Rows from block 4 of a small image classifier, named by matrix and row number. Rows with one number belong to one neuron. Each number is 500 + 40 x the weight over its row's rms, rounded and kept within 0 to 999. All counts start at 0. Numbers have three digits each.
After each neuron's rows are labels from the 100 images, of 14976, where the neuron reaches its largest size: "patch colour" is the nearest of a few named colours to the mean colour under the peak; "top examples" is what is common among them. Only what is clearly more common there than usual is listed. The data: stained colorectal tissue patches (NCT-CRC-HE-100K).
# gate: MLP gate (model.blocks.4.mlp.gate.weight, 672x256), inputs 0-127
# fc1: MLP up (model.blocks.4.mlp.fc1.weight, 672x256), inputs 0-127
# fc2: MLP down (model.blocks.4.mlp.fc2.weight, 256x672, transposed), outputs 0-127

gate.109:555498462500450527482546458399547531517502512436460512580458524501455477571533536562489522433443542524477467464513467480487479446542472489571460516472517504505485479455452539479521482521473507487527492462502500476472440526517526546526496479533523489468529532500468457531521465532505535426475521556460457423510486570540492503481506465568490540581549598471493443467632524469507496457470
fc1.109:468454497498535508442429513532444511486508570559497415481570559450520521440417481507464449569509445548539431547563529556504512475436500546439491479484479528413553548510512441478497552460571476478506494502445467543487587518446455501448480522479520453564490540505536529520518547476496413507449484516489528549441534440498471535543449561463539479460434428499520522553454538492487527517497
fc2.109:517496496498501512467454467447469510495425555435513490529465504512478518592462587431492524446470539499511435441524568512518472464457514544508502533591534441516447469418502487455522500516536430544562508528503514505445443518450415575494531439552427471476524525511478523510512541521486557489415563526527561525511508524468503468482447437478532587507503503433544521476543466508489505549535
patch colour: pink
top examples: tissue: adipose tissue; tissue: mucus

gate.634:490531494491521466561502507475581488599515485535528551522489551488499461545482506506456527470547460493591506592522518524421476471497470518518531543524506488492415511526529517565560519504449579453528523391533506484519539471516430461493526504566513579494523501490482540527493460477499537455460454476458476471432475487592488499491479543502416516494577504507512501482517589490517544537496
fc1.634:458451536521556505555488489498368425468440488454485459397432495469507450461540467462575490476512448500510490514515506446455498558531539478451531478555563537534555530586470474488486483516494508547511445467487562513499483512548564434448527504521517459432542473573480545440446516617502515487543494517476508557478531513464471528572514500443466502498471511516491563504481535478478517516459
fc2.634:535487461426470522506536578496440482479513562479545567555513481512539430539439507437436524442476429481575527458482495570525581524486532559484521498548456450556441497506493499470539490489483445419475543435503435471510492529418462537465467463541425508517478506513533477503578461466471508518415505430475554522458437509518510521446457526501492516455558509550590476576466514563561538525577
patch colour: pink
top examples: tissue: debris

gate.617:518455493512452484528548526504518512555492453532461534531504494534526493554453475452416500423488550418476523444531565452524539406555397524489453508498439490516520511404509551535504455552422492493438517486552496502527487541546512482555565522512489524530553551488468485470515495472505476407522485542445454505507515497488540495463539421556491509526515538490513477498481487507506450467526
fc1.617:588470510521489565523506580477518484457567516530494580489532459532513497498458496496523526467499506548515543463505524503526541544502474497512508555548434414579461535439506491462539437512490518539465545540492465543473459466457471451451486469434482485507524450459587571501500481511511465552542500554501546571531450422497546514491479447454532394435462458510504511518483508585495449503565
fc2.617:472474488472527518415544461482488486492513532465519554461532421544464463492548473570537503524528489555470537546472472494481442507576561448493522491552564489504487517543518457508455553549502573502512506497435540499472471438507493470445541510467528525493453486492462490522457590580521481482502475448544495533526472457520522495561553502425536543496480470526447525454553494484495564543497
patch colour: grey
top examples: tissue: normal colon mucosa

gate.90:488524419528473473456548433455576496517504549501468484553452605471478496557492519511463503440470549498506482492519520534475465421502471489540474516448469563495491475507502530478519493526502511431474494474504533479518528560514446518525452484497495463454515552503528512560533494515488519425459540534442467452503499599555463536526481488581509551579529614496490498483527542407502519480455
fc1.90:512539486410505483474551538476451528468542424451522519567508453574515476493484482503575517469470500459481530485503521484557525532515531549466440480594544452472445525414460546425516514526502482398500518487592515469526490492474505590505522518557460533539489497522433447484496413488460526558504533501512542509533485498423531486405482515537462437492592492517504457513497510499496505478510
fc2.90:500453452466532525422525513499463447451451446480480465476459516537539532524514500431546518468434471503456445526546526574459506443573448474428505510540486527500496465486438453458436501536510506445480548486491519498545461483486448486465464444517506457481552548481508528481508467560573513450498466547436508476503467513485450534467526538468507519539509443505519441565527559478514546521470
patch colour: purple; brown
top examples: tissue: mucus

gate.347:509493417502457528528543468467574548505538516487507550560463546482466533518448489598466478490490530530517499517498470508498482378547479476513488495423459540553484473502470511457532477488506535468508545470473547440546527529509513482461434446550520504448495530471510478549487515503519553452454458511476514508494478547568514456450470492516504488681508559519439467473568502423559526527451
fc1.347:505479419473459538524580515549500515457549503440517563535542473537480539437450457538463493524584405556464578525425448467540545479554512454493545494446450509581506475527481460501487503481514554446419544506480497470543506473483543487479450490576542541481475512435561442524529486463567484484481454467477494526511424467551559466472484565473555480509490456533528493431557475494543549540463
fc2.347:456487525480461581533488513553489530534492487425521494500509534458479474442483504526483486544564444538528552576457461407523474572573518528512501511428485548523536547553542499447505462469481470476476428471422464548510516536554492451474467531442513461444442456547572453482448431477477518533553476548515543566542500522540468529488508447432535489598489521511428440526470485437545510509432
patch colour: white
top examples: tissue: normal colon mucosa

gate.208:518525465504508488450482428483542518561508547488478471554465573477436494517455524539461484451499536517529418508586507515461445410513471500499494492489490494508472527489504522502501515516514525474543483448511568470505489506525523521508498514534531479494525582529476536540508543570457509391402481496454468467455530555530486527500472472530489605595508577476486448476564568414491538535422
fc1.208:557537428525479432503594512408503510537503502492509515534493513503472504489562562509494503479462468546503511457483457493428521468540472493547520490483502543485431515519486527532521525526500540393528488487522495488453528449540548451534515513508453552578541516522534476510536470468626538450502421491477459433509490519576484523454518507532495524580515489498480446463447514542571487449490
fc2.208:465489535454508535488563556575458534518499495448502496436527450548521476524491459444550477521528505488418507470503506503575529504536458533488448480549577439465490507388484502445486465536490496462498500458592525498535537499510474547473504505513480473455606476543517487509473381487492531568544476543521501531470485451460560460461460505494482447502562463470506500541500486528488547530510
patch colour: brown
top examples: tissue: mucus

gate.571:474513498481468548426469501527489491557567489512500507527541544496475509480412523490474479520491570524495478532473510491491489450486508526524442465496457473429538483509545463519485487499501469493532456473452435522513528484493534554580511505501513484522469510487510584504443514526473474484403532530478600448401486542573520485453422520494535568507518553473514425492480618432537509575433
fc1.571:512534513533551432501484418488494511494453493528529454514451542471503466506566512511527523524452455426494457481531449589464422526503549521526505500514558529509457486507478505478508521489570452521583504533560527468491505521565505481473459525458473547564543487587455490508484466528424500512513519442564473491553586539455447493514514529522435470487478522426446524548463403479458454458455
fc2.571:566482515498531453481470510505485503467492500494515548546502485516518559538555493476454540413454515435516486507524539573521545417425466451482515497571458448534477444548449550471489513539481480471500576485583522477499500476474481546513487487572490505558460547506478545539580559478519559522485515385462511463480435491488492471461497516571503504539534513595600499549527518523502491516520
patch colour: pink
top examples: tissue: normal colon mucosa

gate.65:551537497563535485500507425547540506503447533533537423495497522455481496484642567552486499532488506535461449516485482529504428531471511467517567526511529529406518443572507433529502524486559543540525463577418498552446469498544537460538501514470492483539434452502420513452468507508539491493492467510502516440513519581475505492552521533513521539530420529458480551441533522452475481510455
fc1.65:559515547542523524486452424499447525531472442545520482479473492485454568500557497510447515509488476448481437521515495519494410502477520497518483504476439493444551432526538530498433588475515495556556527511482513478472499461544550516478555513474552496568442509525489560496500605543473493507443486486538521452449540499528544411515470521500472560501495526484495477505505526434419505598448
fc2.65:500486573497559464507404449514581564536525490546580497561512526457521391443520525530488548532604513538536481535466494561499431520527477499510551530531543487467426476518502458545562471489546458516552471489539495437452510506536514490447471524518503538589506461491539524534496490483457439510469460460564523553497540481538482509455481516493453465402477502402490477525489532516503510503473
patch colour: black; brown
top examples: tissue: tumour epithelium; tissue: normal colon mucosa

gate.25:480435421516443456472545519531574540490481571470490522549473497433533459456494580526496475491517526567477521438447442486486497498551500485564512538413461529504475439489461509503583509464509514466510502495439431494443439522548543447509467494496494510551471498483496496465488508534530519483495502525473446489546566522536461539506544502544513499506428540502435427478443494482565485464462
fc1.25:490571520575521524516435447416479471591485478556453477497499544527433531583509457525428503484476517444551445519577535494435469465492458537490479477572529528502530557445555502534454516542458472592535486475564549466545553521465455542543567508536547471471577538494476551515530523530476494456498533505458490463453519519500468501506449469519480518532550514452554497531530561464436530526513
fc2.25:429456556481452519596469478502470547528499490493565501545445491434534470498473559519434537515568544486586519553411489488470480515543492543537470554443450518559466492505558565466523511421486434508520484393499477509437508542513477524454459504542510490453470468565516495467492534483464525545519483528526551475572557540511433476468519454424504469507514554533456432495474547510551549504536
patch colour: white; brown
top examples: tissue: mucus

gate.623:513523498532446519507547519492568555518520483530531518537530501473481487500549590463455529485522534572501500469464513493516508499515498490587516549380423488446480446483487504537558527524452492477489505522509402530465452482521539492580515492512464520573431502465494533492552461480551495500481495519429485402504457522569494557514538483530563573508487547518537443447428554465608476505408
fc1.623:518537489442472456461522459533541498505552482472465489532536502577473518547473431538461491505461544457483490508557490538567511435460417507482469456489497493474507550467496517511499464494528488466497535512585540481583532491463414585556485503528506533461541563493417422559526454428487497490489510526519477498541548503471524438469513522573465437493585491446505532469558442500439500462556
fc2.623:541457575530496469540415507488509508508443493527525455600402560467513492502480587521385495482514580504585453499467513490475500511476423506559453561452518456534481451477463532488558442427520445512537498497464483485410497545480505500480427502563510482505457515519515501451543499491468525461460501525523513514529546587497442487419496427502493500540467563454485481485525537500493532464527
patch colour: brown
top examples: tissue: normal colon mucosa

gate.304:503529497486429480511493524522536522563463464417518505588481512497460536596540548479418481476491504484548536526493467532505484471482425534577472567439500487524448453483467587516583505509494503459465510435465443458448507543513476554612491534543501537505469513518472439544540441459507532471456434485511436437532481514548508457429498451583500524530565497473479454459539520509554514498506
fc1.304:537558480555477493524523458481505513490485472522532442471447522496459527488611489486539542514469477469476533463539446481445494480509532411489528536460480519516537513504484538511455544519463467478506471507554534506540459481513533528571443544485480524488519576512522496481512480491569498512566481560475445365558481559472474531514566508555483440526493527544522568473525444460505494449472
fc2.304:500531514536396443568438488513549535548580430600500510510505572478510449542476487476443495461507482467573510515484520520472510448466451496544506529380477459483527496532501554555491525436452415499519527476528496504496536463491569559563526516513532521469518525447491513541555475508528526509444450469532503405468493530591488470454466529528448496567534556510531431466420517473468449523485
patch colour: purple
top examples: tissue: mucus

gate.204:527500438540484516445533422431555494502494562468449485547451589484448488538474530585493521433448552516521417486553484518452469435494456480534480518485485507506468520486493534454530504507517539498533483450493532480481480532528462528516453477508520424434514539505513514576514494527485509418457522539421471458480496587548482500536463471543486520590520577447486502507565553422457518501452
fc1.204:504482545535514528419559418516494428538443489540472439470479510543467552507445460520505460488530411488444498538518564498516465464508524461451521472461472516400522511469525439575430578529475485490469511498480535474548545529529516512548552549484509436446495572512523517583514554525473449471489540496489520498482497486493566481538487529509488586511474507496529479538463497465429563533469
fc2.204:520499431534469512451543512467527477515501474482511512598487503545431531523530525573495479498512542536477512558456441455479507480483520472535468530442477525463531527596471519509456521563492563529473564460394442525425447439451607472508482515419550466467395532447530530545550601541499461453448505526488461510470472524555540521538539489496554496498456492556463466451546565527518521481546
patch colour: brown
top examples: tissue: mucus

gate.243:511527411511470510450530455458555502532512553459448484540478579459444505560460538576465482460460597537521454482563487471491465427501467474550469486480475510516474506459486499472524492487514511464502481482468534507483491518485477511491455481500512449476516561497502515556509517548476510421423542538438513493496512606507483476511461472526510513590495596432462447506564528387498488505480
fc1.243:527502515454474469468494491494582542477508510534604531483518409520495450457582455533503533523503472500500530480535494567528512530549556470454540533518512448510465506473480495481511563543564502458469522551535451433495441482509496532490515424561447521514475486493479464567513501427534516544547455378547445471546529534481527518508514514503514535496536437486465567463562433527482546482478
fc2.243:474388508494510459487558499496464483560466438485491440471496437508509422490521495486533537461473429440502530479515490511453503523566507480512465513498489551551546487499441499506483591556455468465508485487509478458504517510450475464516498551476475454519483527511503477429556530559498460414559523578464506484560559485487448518544571484489449517413489490512494482503449512577511553518569
patch colour: grey
top examples: tissue: mucus; tissue: normal colon mucosa

gate.506:550478487543469513512503414545540484486504482540513491555444587416459474524478566552434480485513574441528496499471495489467453478475476478573504507360491485478534440549503492528566483487517462519560500525443440471469472530517593480485488515519559477533447507471479536444526528519484495450424542474501527460467477571593508505452497464563472541524446590453460520451494471465494472500470
fc1.506:494499546487559567531497557520548563587487500470505488483525509464508467476560517452503539490543568552515485556520589421533522503507408504494475568547466507451451503453493505531529414505417573469500487451507514556465511479499509486502553504504476525464493505481540521486454458487516494492543472556457524506414456429507547513522503432460508469497539480517521451432549623503502514536507
fc2.506:496501526482513474496493484465537476470490537490512530450511476552515489519530522455513541513502525526472544489475492476505472519468484511558613507498567558519474451473495489527476493607518537518503512501522502416480500492463440534534517472504512514487534500448486581478550469459492473522503552525494390453509481438454471557519525461615469491395516438496526623464488460574504496474559
patch colour: purple
top examples: tissue: smooth muscle

gate.60:460481495495466500558500472541530573576457443543549456535464568426481522545512526513405475537505500422518532561499554529514417453544437513531479523449502558503496468491535535555475542469465482445474553484538517464519567522520500516542544557533585507519467532497513545398481533507470517457483475492516529452489496507547504456436565497495484571535503561513480530422476488441518515513476
fc1.60:418446512452517475439424493514508481490482496500502468562545524524515560520498471472503493485444589539456417513565536593566556462485500512438468448548495554441501470536461491528445499504551501400504569456466495525476497539450496566520465495475466526530479582482472536569497569539504519464458537503465506481504560483503439562523501537544527496533457473525569441569465556495516555466511
fc2.60:517525567471507478491465503453571476482522459504490547467517474573493542571493531471494497510524566472510484501481527492469542474417459519576468486472512483450514448452497498591490423537485504531505516533522470506493500422445488559570558501556548542510566504460475531517559480472551524485429508462520442425477525470479534470472473452570477496523498458471528536457532530545463487530562
patch colour: purple; grey
top examples: tissue: normal colon mucosa; tissue: mucus

gate.531:513553450545473466496515448508557540550477477536522492573478614442450508583523540566429515522525530475524454522479503493465432432466469480588482530410483509487446450528531513518520528449504478491531557457523509489509526522527510538506438487488518521526466495497493500511515522496458512473452511497515489429504504564629476473428497511546459548537478605477480488475507485414505489462422
fc1.531:521443481501506521430518519486479486520531495485460460469542480561528491434485496473505512484497494551460510451522467467527541529563469492482509491508481462428566498460455485567499521587439506576501447495430490563481498531466494464550599517483502495486588535458528540492534504536531499452531497520449479420450499491484504578533481474532524542505513437485523397491513597536518520602535
fc2.531:471591488512440508628538534475578543517495523466523518478500486497508415557504526439451511521597556546520557468451543435497512546534477545562539515463505481517452497452511481558543430503431510513482482533499457506423451491486514478523546473481487500483583462464521483517504438458529497508518525534475479503467481459524525529499516397508467500482521453473472519516470512559542439484520
patch colour: purple
top examples: tissue: normal colon mucosa; tissue: mucus

gate.50:494498445515423483482517434466534518530496522462449501530452586475442497556470474549484451469467569473519497522527472516489448394502477500533467500449506531480476503472496529478539538508515501468508515458521548452526530559501478567550416501552533471433490545505460469548521471494460517428415493537470491437459495602533485472480469504553499525572569598499486463509532520433495480495438
fc1.50:484518555518444465533523453517453523511474471519457511436559521547449518488512492517526452529507526455542601546510479466537457480482478452517537459436490497461523551538531493545515543511483454567449496504536503518522546537482539584560509529515548470476490526492466482466512435460502462529477487468494543472474411478501524443476485482498561471465548526531486496502447435449492392529500
fc2.50:530477471550490504504545547503556491396527488530464498484490453523500490466464443503488488523501488510433526459504516444488530488441530436501487485456479492520558509510541438559502439458503527477444488580454460596465443497520561424516550472450468457509490436483554452501501496446612437480497464531488479491539449499509553558498510474514536488460424464575468565500517467523491421392505
patch colour: purple
top examples: tissue: mucus

gate.511:492495444433429444533547484533558573540562557497536564542507501476481447505482506519483492455502556532530538525510481534542480395511484464504467529472481470509430512486492561470590522475510547405466529450511526456510466490532448544484464470569487570519456526497453456530503436455515535495437416503496461490511453518518509450433516541495518497534565521529468471494547488445506481477452
fc1.511:487483534501534498454453471438447431482537482546485509487449545499478495498446437545498541464461452411539480524549486514454457453478523501521541502559532469514524528552530541531455504555493492564572466492537558464547527483516438541524523565528559488487538490535513594464492569538430510467473536482516542466489520557538468539524432483470452518558531567485530562523525491433427461523463
fc2.511:541422493537483494504485513516505521496488396563480427526411542466503530465489488498434532484510394447529538511502488537492516487538472491528476580427419466530521533487452559468531551524464441436506506490573460450552504508524469492509487533561522516528464573484480485454549520544484413421529512496470454517564566533502395544484548509529440516450518525499510421480490582518530522519481
patch colour: white
top examples: tissue: mucus

gate.85:445531492465449527536503509518485497498490484403403459527516499502533531481481509476524479449488485534486495473530508404516529491441461519466478470542475516554532516509527495497487439440457512511460522484516523493521477522499489523498498479587537409414507535517484457459460468471474514482448537587452507547467530519463496470475512467543510570528471519483529412467505499434493567484404
fc1.85:521435503529479411527504480495508556472467510525528514533467499449527522493576497490499543471453567440481479402475542527507486484471536525530510548442524458535469460489474554455511459486503423495516524520545509458476431585584485532434456448469424501579492507516410467480481460474468485527521541498541485493598528524493483494450537438533492441510475551462491538542508437482537428421419
fc2.85:507521531560554484443456516400448448517472505471408514467523503533528535549488463467540520473440494485528468486527535520465490520428517582477467461597506489468493486480494480478459504484467494590535480500533504545520515471514455541540478504482504506506578451520507605543500520507468540522490582507465554532455523529442478431543412522505465475492584502487542505591470474513453437517521
patch colour: grey
top examples: tissue: normal colon mucosa

gate.629:450510420549440516513463451459572573544547558527459479482533573476491515492453506481483464509565513588479529438530467412486474512564519481510551479497546554563498489484503468551547502471528509523499490503442517453472515626511501498421513455503512449516534548454547502470495521508502486468516547583453429503502523477504454558507474478521546488534451489472487437419497498477504548420485
fc1.629:447592425547455498560465476508517518610510421552453474457506578514424559567548444440466442521511535504480519496551462469400460476533499584533499534443501588494540438473545502533515503532454471511458476460537523473583577545461493564523530503497502554518567521487510495498552432485512514486506500534510476448513487492497470522415511479550508497537540508504494440501479526502515461497530
fc2.629:537529521520484514571447522481572495467512518524523528482478566452533471559518538516470529406506566457536452558487564506490537503427445505575509494436439494470482441513469530489593422426494518492527549487492484519437503517511517487537468463505532512470525491513496524497516418501491557505505522524457525489471449509552491491494462468513480486542503570488499510490486547502452425497467
patch colour: grey
top examples: tissue: smooth muscle

gate.206:514547452559450544519458447431537531587525530573508492544488587472451513529492504502415482464520572503522470438543501451401469476526475492526502536430477513498486531442544511551525491519406489510477482456490549449517491582481501533501551491545500467479559550485512509497525513511496508431497505527405453433487498578562493567489465460525546508567547550496520414455532583470549512481497
fc1.206:536556462505472553490511581520537507596498477495449561471567494506493523553509483499428436545554519498483495547494513428476477489505409532536500548449496513538508470373549484533449446513501547521454521487497519572531607506482478515515547486444509467472545481439597456489497424501524512491524485545555491477494453469500549472461497455502538477527505476530514494455524465475510534474486
fc2.206:509476532576495429535523473545483471561523556536545534518475540451407448536461477526439500488511433466557510508455518510480503513473525511549491503515525410482471518513557497464527481528496501506507485515532499535536530480526480446461513505487442460533480426533507465541526500487470507487428477411574576564484477538528553527486415448473536604522494508457509489521443513429516485520392
patch colour: grey
top examples: tissue: smooth muscle

gate.51:545437447513405473458589538520532503432479556464430529531525460537527498514474528515427463490513496527482527468427452465539534514505491451540525465430433477428540477507467507501521500482502559497471535566441455485422437460500578472524512492536480528527442536443413414495540487473564517461447496450443440508468443471505542514509517537550540566503483469526521455485524488533543467522470
fc1.51:531490532416497509473529497466499446434530585436511566526506469511429573446499499534502463505478577547501484511465391535510542526428511475544508506478484480504492517526537495447542435504548509457474469477466494560501451500537456547463435464536490514430445516548498454572535450403527414561447476501529540532538458507476521484443491470468606486470544520496464562508601436459548491486442
fc2.51:494533464447493552549471496507475545479639492549540437510516394529533489478422440511477494520520390460486513500565540529514563463507568489473461498501436492538507544462548472506516556433514476448447494522521499505557477520505506540483516503479525485537417574543560447518499511470493501509469459532553535531491444485520524503460465499469486529542538534526534492450492526466432492451533
patch colour: white
top examples: tissue: mucus; tissue: normal colon mucosa

gate.661:513449474478457466467471501487464484467478484473454453569528562499520578497433525491475527437395541483487467477535521521528527444462464419508464453504459534477526450543456510457476456455498485457479521508498509556472442544432455554477420471474500417461459593503471482477524524536458524454433554511430567522537491534515450474482534536522540540563411561494558472529528496424519505475461
fc1.661:541573461562530580483557441430544495543510547507528535497432495522453448492471520553512473539539556532508496494491461485466451522558490507527505560489498479550468558450539516561555504547478554569553463491471509463487491451574531444521538550471512513505560457509507556539510437530541484455464463495482453472461492545501518514566430423467465455504532525481416538477517553454504433524500
fc2.661:467590490513545546490468512511528515502545542517519542445510570459437534407466502559538519578588492611515538548466445441493466530476530486496574497533521522557470484531517480474540478500574506472486478452470516483585539517512462492455393483497491492505543486496585517580458433499464522494544520561520532517483483502536502507487405499482568428548504493498474485568487537455548550510447
patch colour: pink
top examples: tissue: mucus

gate.127:506483467520484541480524497445528485542465451517532464511489509508486489526526504474486564496505501499508506443500510569403492460565489499575491552464434539455440480449459560523501508549392471435466458437485441541473490520478502495579523524480493544531533497504591533478533514485552524499531473594477468339534479529543465631502528432506464478511545528548472514473466573490573497429509
fc1.127:420545481457409446563538507599555582550552472475528510566522475472490518484517531451476459492508536563501540486480507495593544487491485511470483525451505506490476523512489498529519501431489485455445523475475474523479450500475553494537482449569456527549428547463483416491532418433532458464483453532478474536517471493532514471426571479516533459453466527460529466441489432505519481400516
fc2.127:526522523497524478434536544520512485493587463492482521535606480559443569467452505521502510498473462478470526522542478501538507456432514447498477461516443434492517530466564507563474535584542552495476527508525489498513539434484500570574505561455546514511469549486548520586539492502497448455443490463510534445466418431529564479495439525511511576448517449513545453520482556506503476578494
patch colour: white
top examples: tissue: adipose tissue

gate.196:480556472471501517459546507520485443525558522454501509513528471566414559470443444544482426536509455589528554572514386430496494473550484413476484498483499509532536511550555453548488603552536526485452493486452502497576552450498483542552518577546545527472463559486522503471529510496544502473430406479514493445490431502515506443472529574447557544530534481552464435427534502443533542553499
fc1.196:460483533450478569540466556514445492492490434508450525476514513532524474559477538407539487430469566491503462515526556512519561528472451527469453500562436468453554454515499483464475430503462493501472529480493483537491458485446485567517484464504531442449507536497499576469467542518470530521459586537450595526470500500492495498482504489506492526510446500499590491570481535492476509515472
fc2.196:480525412491438502493584542577522579534532500481491494585546441509511467471462477487486490523564496496433544463479518426565550472555524496451433444452505485508494566508535462484485485433468533424413543543492497509502467532508537458477514504494483465503457526485515389519413460511462513521517468525482503560496534512542550546530516488492520523593486529514495457444467463458548541461464
patch colour: pink
top examples: tissue: normal colon mucosa

gate.215:515478516502502463510428381429450496515507476536535461533372543418509568493531557515435536462479468461546442481538488572447476491465529463500499555488527519517409542554496578465481515473537466534566495423530563476458526595524475530440453486497513485456492524558563479546543524523448478462432468496523480484509538517502433514513424531497474510508491538455532518489557531446462526429456
fc1.215:482559516457515561492483518515473550578434465452447453550579483560542526501465526438501523512494512419521453492558584468550500471501432547455412490533502468483558569429544548509474459501464504527482493462556523488543514493551488562509519547499538500455532552528499490475407508475448462551534520538514511520487550409434517433473485447495475469476528475485541486516511517445482538530444
fc2.215:476471541458462406437544486517531586508571522512547578537527413567492524528452472527465502487510520493472531516457486595561489444473527549498481487448525434484441503430523493499488529507526485462475554500519434493561537441499466573566476466494478579562436505475495480569526494424509481576466488494573491473516512509511525449463488522501536455487588522510489451463465481490550531509472
patch colour: black
top examples: tissue: normal colon mucosa; tissue: tumour epithelium

gate.314:557437490579497576538464496420503498469568496554433521486494576467503498532488465483463542433502551492532426405514535451436530463463456553494510588493454461499468493442485549474500450547440480552516518452554511477478515562471551548440502470477547434481587512510570564559501534495490499495508558554487492528446520503528498542524451420550456474514524503497548507529535575497476483477529
fc1.314:466574433493448474535597488580552570548461485500531459530494457514495490514549517479457478538505466491443620497522501501545477483618472441514487476457508532563527490488501497582473547504444523429445523553503488507540470455528499446539513535524453560556465553476464433398499494520573511473534472480467433485627506495492506491489623532494516529509452498511461475427474413499515521444502
fc2.314:489477552531527436490432420448495485517465596531518508505453476527444473498512475574462459487526609476518454561542493544487478499535497484487512479534559501543504568542549534509525508476537539567497439513487585521515478485557474473455561475462517517530491521537428466547446541510470430505511445432504519562515509442457482493534543492427494498450511503442447521533565474471420473490443
patch colour: grey
top examples: tissue: debris

gate.323:542509469519484470522514470490523533535493507501478478600483581450513521505467561515466497467505543507550453485554504523475460429522468513488443534461491552514450510474505541487506503477499488491499500433503542471480534590514446505485401509498496498476552560534510484542508478487430501442477476593468481470492547574534452479459523542526456485562549618454507463501504523470553506426431
fc1.323:536486524529471498535459440529514519563441500510495472566497523492468513446507563523396469509540579498558465519522490457509478495501417527552487536407473554494538544508559517503537485514550438543460491463461511465483577557535464542531475551490476495473519563518472510533533516438517454519491502534532445429513533465507401487491489474532506491472509521486484555457517494490573546448414
fc2.323:509494496554459502496524514484550513492530529542506541516512535466426469501429545519475484533560445471481535403412447462485447571418511502605538510448490454541468475441572529566547494496552483563541518480494481478427514479515546522534526514441517536533549403473605521569567464491527490511424479516539505446516489515565532521487405458519469514485469484476470542448459438519526427479493
patch colour: purple; brown
top examples: tissue: mucus

gate.302:511503401524475534459537425460574520505503566485506496564471572436460470524463551585485487468472558554512474470518483495491432448532476480534495499452489519503482482470484510493563492481550535480556497487490495495462494537522525503491435494509513451501485528508524505507516508545477525424433531554459476477511528586540488512543477494523479547574455599440456473448540509425502527490442
fc1.302:502483541444574510397527554435465443516532497460483500445533420582465523470521443493542542502421468473488501497550543466491551453465497493445469484559516431534487529452475519509441503611471514501544471498595555506530527446487448500526508538508489465451531485529528531543496483558511516534569470474553480492476492529431513474515480495468530453522540461579581527521554531486478512526499
fc2.302:517510453494537538412508460497511469528478542458438464476507560496481516471548491556548491494405560551474400515541469493503458499531489513451472454561488527549526500488448469464515526504589531509576490525475513499469477506481420520452473495488442463467533473490479547495476499649487513485537510528438530516516527488435520450547485551480561477465445443489465427526574529478489541567523
patch colour: black; brown
top examples: tissue: mucus